Weights of a small self-supervised audio encoder (BEST-RQ): activation silu.
Rows from block 5 of a small self-supervised audio encoder (BEST-RQ), named by matrix and row number. Rows with one number belong to one channel. Each number is 128 + 32 x the weight over its row's rms, rounded and kept within 0 to 255. All counts start at 0. Numbers have three digits each.
Before each channel's rows are labels from the 100 clips, of 14976, where the channel reaches its highest value: "loudest band" is the band of the loudest frequency at the time of the peak. Only what is clearly more common there than usual is listed. The data: read English sentences (LibriTTS-R).
# convs0: expand pointwise conv (model.blocks.5.convs.0.weight, 1152x288x1), inputs 72-143
# convs2: project pointwise conv (model.blocks.5.convs.2.weight, 288x1152x1, transposed), outputs 72-143

loudest band: 2000 to 4000 Hz
convs0.464:160134125143076141203129111135165109140116131183086108182095121075167147142147156143131131135107135117146114112153165151145129170021065102148122132072137158207113150126137123148136063127158098160099116078140177117134
convs2.464:153190223131074116108166115085124124177177123154123152149158111080141169126084141143116168117124155119148129113128124135118084152103144103152150096157129150117169118106137147055103097164100093120077102073165115087158

loudest band: 500 to 1000 Hz
convs0.2:166123125153217180142057177099098069112129140138143100125142144084135111133106130136174121127119087087106141136152188095144138085123132128109116105106145087125155126144083102120079130150127115219159161159136173139164
convs2.2:169127147162118094133124116146121136129103118107139150120140128141140158117137146116129134134209162150137132116117095158133145181080149069155160121147131114161120039121059156142105141146075101130097076083183066103147

loudest band: 4000 to 8000 Hz
convs0.75:131079083170105130129143101141108120191166211106078138119092121142144079098125063114078160115137097111078089115159103051131128136069116111095180079064098178130090091147147138156089131112117132105169145077091096130095
convs2.75:183110130149156110092098096115077130181142184175165117113096156167134088099128105147122193129082116093150123092156086100114102154112140164149136110109181121140183101119123118137093198107099112133142119059132114091157

loudest band: 500 to 1000 Hz
convs0.224:162144126147080143138123166134086118110113135129138104135135110168124115117122093040140087158090140064114162105138103107214140093156137181089119136121096138110169140044101149160154147143162146100157071127061196076173
convs2.224:111113114197108128137143201158124144149173081203148158113159163165172112145143152118153168090150150169131177155141120075068121111173123151099074078100074116147168046113138190141094122118137138077137161159139110139137

loudest band: 2000 to 4000 Hz
convs0.460:114133092133100113144141133128133127200098150164092132151121136155139145189142136101151145091124157157138141147153136172119141216134130094097111063078118101018142200114189201097130144141089145191169084091139086235181
convs2.460:167108160134095119147148147192132159174169179127097136196158153182115170128116128113109110158144095139143147121075079114109152118105101033163111123088090142132130255123124109181125149211120114139140109111139129111132

loudest band: 4000 to 8000 Hz
convs0.318:037182148142163095074147102099139146025117127145144132076132126165149113175148099186115149091048135161105141133076094121103113107121088107144127129123109107175183075134125106145139142147089098147135130129145190175075
convs2.318:090114124123113172147109120117085111161075114185149129147130133119133188109146169108214156127128126111082131133130127096094117138178146102125142134117089154227159099108149153117147124184146145130093122129146084191121

loudest band: 500 to 1000 Hz
convs0.164:097119102180124172083123133116096134127085150100098156113152106157049103093091155172157144130112157127193088104112144065096117122108123096156096146146115171084174117139156168127124135127093149154156117097108139133068
convs2.164:080104161112079107149082098113088153179088157146129098135168193136125223105160139104120144082151187101134068159170151136100143136152100094098142136142089119139157095119061075217171118132132177107177091139132140126116

loudest band: 500 to 1000 Hz; 250 to 500 Hz
convs0.252:178150126104126098105162131135167154117113151072170113145105086127099104132160143096175124105100094133140130108133103152102219147130157121144144032122099066149119128138079123131155127109146112202097146065101042110096
convs2.252:166122118156130112106155122130101089090072167100137159100115116172125171134142125144112121185140158159108086126137099138137175135086182163088087157161163205127152152076139094121113096108088145129127105117146173157131

loudest band: 4000 to 8000 Hz
convs0.417:206136162086152117135103150134176104116126160181135110158098156115100114166154139132079146086150150127111134095154083094122122156095095100154114122113067123143142139170135119143152063121131105113096116146108182101150
convs2.417:162112143144139130169114100131167105188165158154121135147115103134109156157147103178050149075095120137148175102159084155196181147122144090168094110069080142105182183130094150082073112147117154190145095089156134164106

loudest band: 4000 to 8000 Hz
convs0.403:099083117064175099204057145115153119177134108113136089155138178155172105145128108183141093086138147124077180105119126153147120139153109100119187122117150102110154147161096106134097168125124159081194151145182117098079
convs2.403:136127152175113114114096152125128123146123162142102165117141121145088113172108134077098133153132160156128176118134052113151095127160147115156085107090152154121146113139175104137136128075123098140125078074118145147157

loudest band: 500 to 1000 Hz
convs0.31:177133111076127108110154110133110178204119159107125141109125058150101114159080117145096139065119152112099103168069080125127105098132137078110197174075202093112191106162104111061170125067183120136103147164081103160119
convs2.31:102181151085096075122081095121134137122144128108155185098128121124136109164120143218152115144117083122096113109109131147150140125192092112202143162114134117126173112229124174167158137088121113110130092148135102121140

loudest band: 500 to 1000 Hz
convs0.1:140203101123184101156133108119135111132100137193152107105128123154137096125117156100082095115152158119156149191092105143144105170144112183159097154135111162170100120133069122136141100097141129058120100059133108162088
convs2.1:165130117152098158125110071140140141142150092103140092163109176092137122162120114163156164159115170110151140123147144129121144153081143112085133142123057098126092084155078137156158119181068118141160035121127082128129

loudest band: 4000 to 8000 Hz
convs0.45:087144139062124078104110175146113049108045071134115125139089145119089123076096080101140131106126057219164111066096120109139101153084140086051041108151145097151103132140164071104142151115095086089110096098137119178058
convs2.45:126112127150161127149158160125144094127068053106168145103101108106147134123090118169163123145123161137122081145093089085171097101159104177124120106163125165110103135146137112119160138152144119141090098103091159084113

loudest band: 4000 to 8000 Hz
convs0.673:110083161163122122105109114122104118159155162140151134160212118184073114151135136138147204126113168134088109132168124099145165126114095148084079163148124107120095122137155072097145136101121139138131128123168153116084
convs2.673:103078137106123105107138120117142069126145113142145195156119115127134149149142122103138169120087098107175155127191116159102163094157126182139149106078110136085170084151152095076113133147138152136196144150127049159106

loudest band: 500 to 1000 Hz
convs0.305:082081081135147156151140158152162153133127161112148149066097170091095137154124156128133174115151140140139081079091157111130120146169178077157127081126098190082107093125143170110127104071128137129156115129162120124093
convs2.305:068123085088191087131114101113084120176142115083141152116080149083134106117115184122118153137113148141142177116105125132110148171157163125120172158191196143051135089165185153122173043151133122132174130139125085138055

loudest band: 4000 to 8000 Hz
convs0.281:126167172137156099083074160147112116121103125157125126131138132143111101137131130178143150093092120164188169168185072110155169079064190128143115114061089164103096157140137101132105131090147111208105191209131185090124
convs2.281:116148100127162131093153069162161162073171086176069113147093152132185125161112138123131170172122173087097129129111084129170147145166139099173135138097151200138125146111113129190154162162113153116094119147152098161051

loudest band: 4000 to 8000 Hz
convs0.687:131199128113152136147110072090116046107075106140167199082116127144133137132118182106117090173157069159077104109136082126170131123130118124189151123112167146099125098165107118119140191177184205147156160092114132081163
convs2.687:062156092183113108135127150125187145108100130122099122119138111127090112100102132171079116151081104146142091120104166208144139093161138119151169119099135158091162095095145151130184106102164092121081167111105141109140

loudest band: 250 to 500 Hz
convs0.269:086157133126186106102138143092137133093127081139123123113149069085153165114113166163116110175183133076168113075129197079120146091093198112070113134138114189207167095187142115158123088138177143126148081153117173137096
convs2.269:108123113170102131150198086142178142192065170083145186154111143137130103105174094100088100074112116131170086151087125115126072151084127210114105105130121119071170104146119126107131157127140103110112166032112054103193

loudest band: 500 to 1000 Hz
convs0.518:093185184118142128106114099155146182135179124152092109161151090113083120149069106128089096125072138083161152143178127116096126155128149116116119143082093129128111106159138130075141121137091104161128122178108118132180
convs2.518:152101111069126146134103166131090090183105116166094119092101118073127084207095156116131172131159117172164118086111126092114169107121140106140076125115126130114115156109195138101114140125110111161104115104144166132077

loudest band: 2000 to 4000 Hz
convs0.13:092226143186204153118153117137113135157141111147105109154138120038084116098123143160128109108110133093184085160118148162069094139079095134107095163086133120139135137136095084151173122183092113154135182157128175129120
convs2.13:139094124193139086193077183127137152076142183122176210124065184170118160100124135126084106126196141161109122138087094115142115164144094111192103111118143127142162110097126149154090147083181137139116097132187154181111

loudest band: 500 to 1000 Hz
convs0.247:148164131134063083099105076126167063122118142122126167177096069132136169134165072135109094124139102113131155177123105112093121171139108123146051159140153076161139103109159159105127097173169128152108087109135113139165
convs2.247:163098148132104135116114136146092113142093140086109159137097128073137116144095123089180187095120078118183168130149179139181186133109155091106172118120114157131065144113129111207145151131118157141223128126184083109122

loudest band: 4000 to 8000 Hz
convs0.213:110157144057121163156104162133154151145101140122097129175151068140071107117131133064145125154128119096146084102142114117125148125145054122162172130059117100121102169068127099149109167142127118099120171150118129121140
convs2.213:153142092082134072080141104159113105146119147143125154107197094118128123090199090149111127088127134124190182104143142073149101105193142144181157179145093145085172064122111139152153114101116111086120132118179074144124

loudest band: 4000 to 8000 Hz
convs0.124:149127136134121159130130163129119080104133093157106110109144048179100169136149210172109125176098103150101130099201140167149091149118162091112139099077170141190108115164158082133112146118131133139138164129083145140162
convs2.124:104123089101160067132115099138133150162122195129082127134111173132155066093125155026101142149166117131157156109100127075116132143154147175171086152113140072078089101151100163098081106077132206142160136102248117093136

loudest band: 1000 to 2000 Hz
convs0.93:153174115176148137071131122135137129113127115095133127154135088121173113167151164162105119125172118126104102134133115126153154107192182171166123134116145057183154100135135167160103127164191158163140164084092166093113
convs2.93:143122134158124075147125165123126141145174201087130138185128174042144086150076146046139115105155119163170113220104118142181140116154101151130127101110123113117102103154073153065062105180177138124090042095113150120160

loudest band: 500 to 1000 Hz
convs0.15:125123120176098122142177095181132110145132106132104119094104130147164128112127100162191138134174129083102148091120164109176184062131076096124138094087189107135119160097149124139139182104147160135123150132133119123174
convs2.15:135097100100129148071151160146189178159169153195146121138146096068139128104113108141175149137142130122121170123025111089115147110203100206132198149092104159176104086158168128169131150183125120036138095140138136136063

loudest band: 4000 to 8000 Hz
convs0.102:125131138111125135078148131147139151055128080138141137165096120126168165086115149128130152127146124090140138129166156204175155155113160098157158155138094116194218132171161104148126155072138141163157133155073146067131
convs2.102:171161173131150094175177106089134134128129165083138175141133120132102066102162115145124036200102108136160188155092149152207136054096186095146097158114106160147157047137092117140107083119159132161098119151122106100110

loudest band: 4000 to 8000 Hz
convs0.415:175122060113140166193159156138161057116102119145160177131060088174135107157125153127166131084218138100094094107124068095124168101144100090094122125155147168146130116098159066112126113127180116089106125208074130118138
convs2.415:150141167101140112137101095101115129126200109119089161096131132100138135115110126121111090109113127145109152141081143100111171174112097174152109138127108103102155183195166115110160106126128094088169114113161133136150

loudest band: 250 to 500 Hz
convs0.231:096194114169066100115169156085177136110083118168118082142119140137112082134116117107136108104098195140126081125127170104130066149121132139161145104061093104084072135120098103146152162180146168118066123198159075083173
convs2.231:075110102081097126182066079097135113128136127143068145182152182141176124107123133083140134104151132081117104145133153113136125185105119168127126141210152111119109141191154097118173175131138154110088094094092125110122