config.toml
activation = "silu"
kernel_size = 5
residual_init = "none"
optimizer = "soap"
beta2 = 0.999
warmup_steps = 330
Rows from block 9 of a small self-supervised audio encoder (BEST-RQ), named by matrix and row number. Rows with one number belong to one channel. Each number is 128 + 32 x the weight over its row's rms, rounded and kept within 0 to 255. All counts start at 0. Numbers have three digits each.
After each channel's rows are labels from the 100 clips, of 14976, where the channel reaches its highest value: "responds to" is what is common among them. Only what is clearly more common there than usual is listed. The data: read English sentences (LibriTTS-R).
# convs0: expand pointwise conv (model.blocks.9.convs.0.weight, 1728x432x1), inputs 108-215
# convs2: project pointwise conv (model.blocks.9.convs.2.weight, 432x1728x1, transposed), outputs 108-215

convs0.322:124093114156109113113157157165183157168107167175129111124124172129116104177162135156088193114132098135166103180177167158141105143104145184157170133162094171150184170071169100143105117169105081122026116143157193126096126199113109176089141090136167136067140086178191103119120101113187108162170205137080101055108131147130075195
convs2.322:130142089094078131109127115110150141121118120124122173124082140047158172111117089134092120089124227143112209132139144145107133117145179133098133131093149192098113194168142200101170154213112121143155151149109116123178199065129120160057122125175136154086105124199155115136134122125119090133165116169138072140058090142088073144
responds to: voice: female

convs0.127:069077090103126083200077096145131146118064118127122090148134115149160126115156166127169112129129120120171092101054141111143118114160189134131125138151111156082132112142105088139141101105078099125085178108174196136084129125079167083096083106067149118129114110152111162133126119154107147082186106179182099133133136108110127134
convs2.127:138154163130082117106154093130115209129092145148179102176089122151125137124123165085153148110157106187110086078079147172168147058120244097093130221122111179155114110092165146116121175169111103148050186143170174104165175133142160124151074143115131106181148106157114174112146142124132106119039080122182086100218073118046101128
responds to: the word "she"

convs0.511:074114128095135174055131110078125038107150146163164112153157112144080171106098156122139146061108112072102089106075101182119144102110158095075080141108058156155034121149121118130087101126138092102112054128101073186169160139134119117147109141139120132110119067103102132103168087107079162126065178143146099152183167109140057171
convs2.511:121070172118178014199130103101111176167107124115169044181132098157096105155093097168122102112159130082166153106160105197174089105157142154192160131142162108130130078075141100146182081161054109085175103094134139221111156145095162157083139105107120101165167167050079054207106154162120113163120121084077145148138178117053116113
responds to: the word "she"

convs0.33:157116199104065101124152144047134118103132120142164125117179145165147145156126143111160140117084064163154153127120154119068077129106082155141084080119166120147111114062128082120164088078208175157122147061171128138104108162108102092126138097127152159076112129127107128057110116131138142108170133095116152087091180081139148109
convs2.33:156106063135159112135144114090155121116155135140156094135033149108156135180114139085173126123078104151194072144166103093144084121129175093138113179061159122123114097095131144155113183156113073049134137150057133151137147128094181101145068174198089150138121169169119177193135186198130110169105095122168117121181071217098140170
responds to: the word "the"

convs0.55:140155128136125119171135139168095116124114056140132235045158115078097134118128157158165102133072134102104146158102078075095118180061095085127074128108117156125144042116147134140129122133145121108108105155115199122089124152169128042141115117106119144149079094093124077141130119142125106115148099118138067105151202141094156108
convs2.55:071181118075090111116079138150111109145098100112150170127148105188110156168127086164108143137136112152146063175105140129115142185165166166112089111161088122181096163119158111163146091150130108115060085148119110180155131110127066176131206119141165148179149069164144188137110127127161180077131115134128158127149097108160055177
responds to: voice: male

convs0.45:119168166146173087154102130081128077137123190136163145089180079116093101207136079095136130114119087167146090152173137095122106140127140130132089074113107088116131117083175065123154095142102111118133070158071126124179106128122082079130116107219138215153107093154142158128060130122135150125120140115116129056131111145173129104
convs2.45:119115142124177121133140134174108111148051120095154149111190128138091143105148138149113137100194160142108167144168135119137109071198133211096158125242113154080140112117080167155144084070119156178069138073094136130142097076149212168091096102087134134099133079114117140105032101127140172123152120038169137095122153136119189133
responds to: the word "the"

convs0.515:159140126121141119102101147092089141130097101163152140072090090082157137120075178124061082171044115131178087167145149137092104106136190104157107098167134127114131172188154148162142122090124139111054080113078148108156087179105109096095129108144132143125081169065146149059137098120104115136168153114084131079127131101151105151
convs2.515:137116158168186119071111142169099167153116082093136120145155145122135066156089132096126102073116125195160090087153079091112156132160115097199105154136100083157120095145166121109120084128098146132094122168114092129158107089064116156181136168098109126169085090095157102116129074159131117125106160136090124091094127170139156199
responds to: voice: male

convs0.11:113150165044134100076133097133127167099128080112125171106149139133165134114057078156091162114150110104121095107101074140058081128126099193040125167136083147114101141091147122112143099147111116213138106116150150112141152108114132139085098142087089078117072127104057075108145111105071108095128104122145136140138186114125153136
convs2.11:070110124113157124160131083206132079145086141138125109125052080128154178141134111120118160071166135122165132187078089147117070085131168119160144200172144154159193120110113122124141112103132169142135130140065106131075153130142161194104125120128063109078151071082149149180053123125136055092132124055107118199163203125083119159
responds to: the word "was"; the word "it"; the word "that"

convs0.490:157150140094121160091129108111105121143066121121125159094113129125137162160067168163079077161054100156186072166092148140089085119105102093152115147165162108120130172118149117162126122101149135148095088118096126090162137106113108069123119122110140179128064146089102140097190095143093162130156132133099135075117103113161103180
convs2.490:143130153145196131073119132183115169161103092103143117148155127122117071158094145092126087068132115180150100077159084113120142133172107093189095147122117085154119089145159120113107090124105133144082122165110087128148094101063116152181146170113115147156097076105150101120133094151132121127101165144088129100088119184149161196
responds to: voice: male

convs0.166:107137199137142096137128126120184135154139152190108136167066201157122110111138104059115159092045134151168140190104155100152134120160101114107141076186077099166120073116142100138144114152110107176128152125096153133089133068191140131172160131222155148116179089102146060118158120082147119138118048118176132140144169135182125137
convs2.166:138102121109130134081127138122142067149121157134138129171086171091134096158091148076123167144159121127095141112093127073137176089175118111117152064207155153129184110136167110153155112100136093178073137123127113173125143109183190187051155116145129237092150101164094138166088106105086142142171117117101117151089087153177163129
responds to: voice: female

convs0.656:161102104120098133112126136091054132126071100167094159114088106098125170144071166078080086173021119143194112149138120124101098100097158126158147089140148131112150173153174119133151118107127170116085080111105152101168112140115134055108143092138123186152059155083144129090149106141092132173114117103091137095125112120120083176
convs2.656:149114144161200126062110130171101161165114096106138113151157137125120051156093138089124109076126129184142099082143087099116156138166111099196100142114106082160127088144158122115109085125111137132100129178110087148155107084074098144184137161112102135156081085090156102116128086163138127113095155149082128092074128163156146194
responds to: voice: male

convs0.664:135150115125159121117139084107138148089095118110087101139083117141173167082071118151096162090146114082106099173101067162147089116161155182135113117174084171079086097108091111195092126140150124140097140114128099111088140139099125135133119161158113077138072073097151135083127099110156130104157139220166125126128108162111105119
convs2.664:086090143160153157177147103128138149132112105130120128181104110179176171109074175119153126107146127092107148160026132076095056153167122159117195146126122192148128113154156119105140202127079180114128111120085093144147091088190132136118164166163115094113098070120128175117090074111180111138146131164188112090165072121145087151
responds to: the word "said"

convs0.641:162129122132060127132108101102068144115120150147163074117103142137119169109099127146201145185126168152147117134082127093131111129129137154084146135074159147130135065158142149179083149171167188116175098112166116132118095157156085119197092111135141109115108070110144049062101160141120092127141147204090113184129098127136142152
convs2.641:099087139135176139084108156153055135125106144105075098121063069059146120104153129097101102123097166104141106096180078096120160171146154076100105240117128147078143121160153124131166117095165077164089105074147139170093062107166163171118147142120104115150134068127125132098091077115086140106110154177117103036154072166173180083
responds to: the word "said"

convs0.129:194143123105099156107101147105133110165106143169175162147130108114140118115150115138141123184121081102105116086118157086172117117138134124139105095111100100147137093070113215145159134131165192164119118129184060137106160117154108097095157155099166092115071118146153100111165153114186116106154148185059100082074080195074126095
convs2.129:138117155097100125141154108085101077133184151132165143132151060116172115090095121159185124073114164157078104161188124133106117130142102142111106116084165146131159161165139064137129073174113146147136100180167143130097108143164141094154075114088106147115154127140118161123100146192107139108172138146169075099098115163079155084
responds to: the word "was"; the word "it"

convs0.125:140141132161091139160149079071151133076158122173129185153129132116179146105180101127121080157124068131128150104075145119102100145133106151162112108070104143165183086168083099135136115098104122148079129142094129150119146094122146101106077153063136110137131093132079187068139123106095142152127153104121126089116146183125097119
convs2.125:122095093113152112074155127102137125085133118130118106065128093094151164118087116157164106067114081090166162093204117163067109099156097129151060120124114095092161231102109106156158120149127098197118117135071158134035144127118146123096153114104134099118082104134139140153100144166067099061157138199140091097060137129101185178
responds to: the word "was"

convs0.435:135132190133088192153107132115113071109135117062149088098134103109099142113136145073153132132119144145100129121096108178163101099111132134137138129162105148177106106134112154139156028098105142127169107128171174090142097134175059143124108153170139051156150140067075085116131122080130150110137170117139187207131134095148111182
convs2.435:123138169077178105119147076171131181076164140168150136132184145110074128153123131087070080128138049096186137155101016081167123072134136140139115153154173148144139060193154103163094111130146127118109173150148141085172131118147073178150117097159095160147118126104082169081084093146142186141097175087100050117169139100118127202
responds to: the word "but"

convs0.537:224148122098094117106172131099066118098118093129111145045091119136112132109146132161103101125068112106165077168160155097139139087107104131152093114146131141094135198134090171083097082112138105154082145130089153127129127126179099090069164126132118157099086112066127121144148110175149113144165128133126144072054110104157093162
convs2.537:141110145141145118038170136231079152128109107090152105107137140078104097111115149105142088131095133135163069078158113112126164083162132119165144135129137102145116100173162090124109104137105142164117137161092115098136077149017136148178118175103129144126070084103109124094131121167149153089134151164073114108094096176138191212
responds to: the word "to"

convs0.412:087155102082097102137143120081077049082040149095125135107133102116119132126165105088104125083175052106102098028122161136133111118108117147096063130125141177180149124088199100124109077109128145141137160114128174100096173180096135113094105060199076119131098105088127112141124115174109115067080073131135110062086142074070123152
convs2.412:085087158164114131167178138161160115160140135140136113081087131156128212145143071095143162119105147110108145196164151142081111079160165141087139140127170135184187218123176132096120171158211106121105109102105089126099133111161091164128098142096127119082106096114086180191111101121169065135082193123111144151093097137160137159
responds to: the word "was"

convs0.298:127157051155148132115129131156128153075155143081213188105153184095126126128073156121155110135108119099103140113112095102171127146114116070106149118148087144164103115077129147100149116128131142071119109166140142138165174067116110099166131108094156173189100123064128101056119102100085125164185108150150131138086132130079130163
convs2.298:156150113067109166138091169082061097137069143178188130111141143191104119133137091167136152152176128136131132183121058173128118160173181114113086158184065149114066137071148142158128112126153175138128095150110128128170172180147109133094131085169189164124126082181106138114117137125160141107153170112124176122130044106107089098
responds to: the word "said"

convs0.314:137147156067119151090102110096106127052063082099154060166119046130165162158173104113160081116169107124087085137095151121153143123109096122183090141217096134164155086094110108095081103130050166131107130038122116100109129147100109132137130105149124186111117092112146157090103163121061124099146095143097135085095095099112089177
convs2.314:081130143098112093073124132192143133109118125169166076121098160158096209137165132110218112067099135125121052154190143162151077124106176175146061126139179154144136178155196091118115145095151129179123066132106098086136197084114133165122086124141139174115113030089063156159138124152127111129161085080168179124153120121121096230
responds to: the word "not"