From a checkpoint of a small self-supervised audio encoder (BEST-RQ): trained on read English sentences (LibriTTS-R).
Rows from block 2 of a small self-supervised audio encoder (BEST-RQ), named by matrix and row number. Rows with one number belong to one channel. Each number is 128 + 32 x the weight over its row's rms, rounded and kept within 0 to 255. All counts start at 0. Numbers have three digits each. After the name is the row's rms in percent of the matrix's.
After each channel's rows are labels from the 100 clips, of 14976, where the channel reaches its highest value: "responds to" is what is common among them; "loudest" is the band of the loudest frequency at the time of the peak. Only what is clearly more common there than usual is listed. The data: read English sentences (LibriTTS-R). In brackets: how many of the 100, against the usual share in percent.
# convs0: expand pointwise conv (model.blocks.2.convs.0.weight, 768x192x1), inputs 0-191
# convs1: depthwise width-5 conv (model.blocks.2.convs.1.weight, 768x1x5, trained with AdamW), a 5 kernel
# convs2: project pointwise conv (model.blocks.2.convs.2.weight, 192x768x1, transposed), outputs 0-191

convs0.698 102:179125087160076092113127108144096174128149106100103128171112147151095131170124099164141108141162134136137102084082139100158185109153142161104125066142097134124091136169128072103106133169070101143143077115126123171079179103112147155091140110148140162134108103188126113128125136168114131070127090179075128120167091151068127109162157169116143093147166072134139131123084147126151060130110114124146164134133160149182220157055132096063150096183144140078183082104186137113154089135152108083098115189101106128094081105146129094094111120089128203112092197154173145139146136166119129087
convs1.698 058:155181122147163
convs2.698 106:066122172082091097125131075115137046086129140162196156113135136131097173130129128128179165117104106131123166101159106178129148101112097162167133103043108185126115172163109122148126074135112175165091115154129130143140160085062139144089127215086082150137122152127162097133137117082089151159116159106116132138196118144181088157102102169133124128138130123126075099148114139135130115136150138078114128171155055105118127141165166121160087156144126116130135179104136125086100106141121115134197109108137188169185147198160096121154127210151169087117101160139127133172155192110180151188
responds to: voice: male (79 vs 47.8)
loudest: 500 to 1000 Hz (36 vs 6.5)

convs0.25 144:158151127122150050148173135122107145134111099130111133168073148052125119149097167105129130154088146155111090086115145182172130142140113199116101214137142165142101153083116236121144101136093154155143129075124116120166132107142129064054122159079193135111111116100135092125124147134157122152171113094090144114145123087121087074112083139125137190119081100140190165148157156159097110082122133155124163144114175130128089155094163139167141154193154153140118093129167106099144151164125123067132099125136172112150091134112162156044115131185136148103123163128147110102134099212112198109
convs1.25 169:083116094147167
convs2.25 131:077080129167167101110133107154110160073103155096100111097120063116160170143138118199148162153119114127119119127133188171079167103171123098149145107112134125118149094180057093101084116111119145139149176093134105098150114163101108147077152149114185139114112116193185160154130083098104156124093211134052089100095116135105138116124156154182150073072130179137118098088094159132121101183123117127115124210167197153101119088104139149143120109133075097187133136096113093067109088088182165138088114148143136143144116124117116155121130129201153088177118145116109099134096134144185114073
responds to: voice: female (91 vs 52.2)
loudest: 500 to 1000 Hz (50 vs 6.5)

convs0.374 123:130134087074154112138136127194093080108137139134089135114093158203097063144154089138131086107137123131122104166150160143122158109162099144157104196175150094162106170179161116186188136123100164120145161139095116120119201101136147132163071140068118119168146109080135107170161145101130100126157127112118109098120146082152137172107169086109163134112179118064102116116079156172069070170147061150101154064097088130168150070100183124123132117100099153102152097119118135147095125145158151119085156102099087110042122172140099077103108115150160175125125173147146103099156099157090066120
convs1.374 094:175174139149143
convs2.374 124:116188116138107114165145134154119111148136164113140178107081153127151144119126090099104123149209103105117078111119145157188132118101095155105156173132141135188104170063110124132143092146081133125116155126101100113078133098102137126133112113146197153122115126140114135103093201128129109102105178065118155153127167163060110178177119137146117162097126095117111106134209136062160089127153130147049078116123172054098121149126174112129170133113040085120092114097157149100129104146115089151209147055140149122120115080176089132101126106165091117106117081156107168182181070153130152130
responds to: voice: male (100 vs 47.8)
loudest: 500 to 1000 Hz (34 vs 6.5)

convs0.394 089:124096123131141162138188108102134124110084118100099136144112164107199114115165171133133133126123148086122074101177130131140140108145151179101107166083144122116069120081145124179145121140142166127110142084101143134192147129112164170165090123112141179150110197138152174146137176060137078136087176079084128074106099079169067084155105142143126161141103156186075078131164174126154104121107150147060172166130169127119105096119057123110124172154165088086147104115152175191082113108164077099105071149155133112159129075139152120185132077197153143111085154161135176136109148125099117150
convs1.394 046:161101147180141
convs2.394 095:115080140151129101145125143112122170124139090069132183116133114197150178131111114171136111151056154113086128130106114145064109131072129083118164083130146113121186134112154103165154137095093163104139155115190108121141081079170055102073117132137134112122152127136121083130107136149109112174196111110090094122159115161187139166127103095160175063178139083132154117148113150119161138167137075131180103156110120148122104117154162093127166134145097147119138188099144109135192102158118196118103158099217107120048072139098151176096135099110083109166074173117123103104138153169148190169
responds to: voice: female (92 vs 52.2)
loudest: 250 to 500 Hz (82 vs 13.5)

convs0.453 121:105119135165159118097099150145151119133093155145156163050079097120144077112173136123134144074095104076108100035170084154084088164163150106131129117169174144100107098050177177137120131183114136082103149109122109121107186090123127126177123155165125121175082090134119149104146061154101147138163116180143154109205161108095140092190152101137139074142052132108132198153170140153149154059213102138107125108087122107138087173098129092129095127143135169113184122121089137109150107103087139099160129148109135118145086120095143104115138149113148142187126105112154160160184125174094116137
convs1.453 089:142183150124091
convs2.453 136:101085116088178180169134063116132102110127144180095165144094099090121138112091120178183243128156105137122126125097163111145173179060061106095147118131163149143079185157099107085173167153134094182153123115105124112123081122136099176128077124198141120126124111098128131151163133164163167077101101084181151127128130131122127100121119127129103115115131141167182088092112113124141161153117117137064127075087161165162110142203182076183121153089171148090139161186144084140064123134094144128188126104126131175103101090162167105164127158144135119148114138091087139164097116131121145116
responds to: voice: male (89 vs 47.8); the word "i" (49 vs 20.7)
loudest: 250 to 500 Hz (31 vs 13.5); 500 to 1000 Hz (27 vs 6.5)

convs0.451 056:106111070164128153137135168128137177168118166063127088110163170093084081081182073108161142151091131130135216146180151120110130072149189115126203114184141170102111093192126081132125099122135125183110104101155203140121127106087104157148090118087089141150161120104186136178128129106100145106154120132166038089100183146157102115166110105137147152147124133152154132127179137149157148152082183140109109154129138093150182201145141152165094168128177125077156142117102095127170095134118133115145184129083088114111156162144174117155131073202149130142128104095153148117112142131133111160
convs1.451 014:111122163078095
convs2.451 062:113092190161162110156130135114148168134165116179148098122119123168062154111109133088115095115148106159117141122089079182094152122146151101165120139171186143095114101156149093122139149098169102144139086060140094115067163150131103129099120107158095097113140135067131147109135136089250181086148094130083121170151095165091089064082099087109140146139102185157170113184103124157125155129147154098079119107127175136110104145117112153143173120130079101095060121106118123160135139093166192151111130128087140174078097113174118097119104148153164077176175173102090114114162176186092142107
responds to: voice: female (95 vs 52.2)
loudest: 500 to 1000 Hz (30 vs 6.5)

convs0.530 137:193133135120101106111148113123167104204088142098122119150081123162134102134197090054146122170137090127144126083089087139188085090101082131189073093094089119088136095110127083118157161143237145110141113130055060154116110120129146137124150123141108143163167054119103090147158128155083077119143119096100119147121138139159129147091170145078163143096095120156133145140118090139035177107113148124136158095137161183134148085193085101160083126156152082066099156144139091148105108132121154143188072111155130119169133170094139125150112110092153140130127100132136098144171158108109148164
convs1.530 103:104132122179171
convs2.530 132:167139106107125140176150128129117100148135126128118076154106120108231123113095141150174111105112102151098147076091130118142134107068133094134151079078067130103118111133078074173104093089134084139119093152142184097135113172138163084101102137166137103130154140214156096117181168167126121079099168069154134107140139106113161089084143151119168106093191145095090230165127103121131187131139132158126137084112103175077104087107093153109152087186133181107155155098134133102180077114150136155165111113156085125111103076089121125156098097135139121128119177126069111188097159111119112186
responds to: voice: male (79 vs 47.8)
loudest: 4000 to 8000 Hz (37 vs 5.6)

convs0.574 160:145110182178075025170074062143149090080125067169092070107116105082142132062145128131138093134132125121154124116122112132136064126172122075130121159095112139085117173195154141170132161186145139088082136147156106138106158124124145076152123148183178102121142145089135140040129112168124122115161131182158103151149118108125075145080142083143112120178159110140126113140139127094122135138197130173111119096124090105121119101151146086133135104143089084125073060091160166169132146120083155131158069139151181148175142137181078087129159131110107128132172161118157118102136111088112196130
convs1.574 138:165184137115109
convs2.574 143:145152116090161154118110178145142152148120115086165100148084086190080130176176192123129167163084113116124139153098107093082167089144081162144080098126128122166105134120155132154152054076133102112154134128091130117160124152135134150098094148145132075129166120163137103174158099152113142135176122080064146076132184147083153111186092152056116088112095132112146113131118116178163127152151104097177158154159161098120110160136134162070138115110157075126128130146130143141204100117180097147078184073158112088141101171143161199118170067107128147070099097101133153182162113181165114185
responds to: voice: male (97 vs 47.8)
loudest: 250 to 500 Hz (57 vs 13.5)

convs0.433 122:143142149160129193150165179110103121134129105204120196112074081108082146149162110165167172157135126139181168088111138106155138150131132126103142091157158110187123155111220118158179091161091138147168203201116135115064132045108102138136102184087158119173139123120107121122135132142127129067183126099150187072092176123108165096132141155156166150096124072084092135123165159110117096140127161135071131104134166125055076091143115102129079133101167159126098142103097074083151126136081138158123150122188117115149082102138104131130121148147150101108126125143121078131171110089088146146
convs1.433 092:159143102174161
convs2.433 123:161135160129077103120102160151115166116134134127108148115119100120118143150123169077139137127099152140068097123086174147124082119108115116140126099192067187138098099127096101106173167082117156132035144096138089184133105137113125135083145104160063137090100161048108162136178218165143078152105159180159170139136066127124099197110098117105116096113130107165146068126078124154159161134091164127138166110080098132104142149064160154125085175092123141082113154132150185180115131115140086103139119052161128163079116132157071105121158096190146115151177086124105158143111114129139152142
responds to: voice: male (82 vs 47.8)
loudest: 500 to 1000 Hz (32 vs 6.5)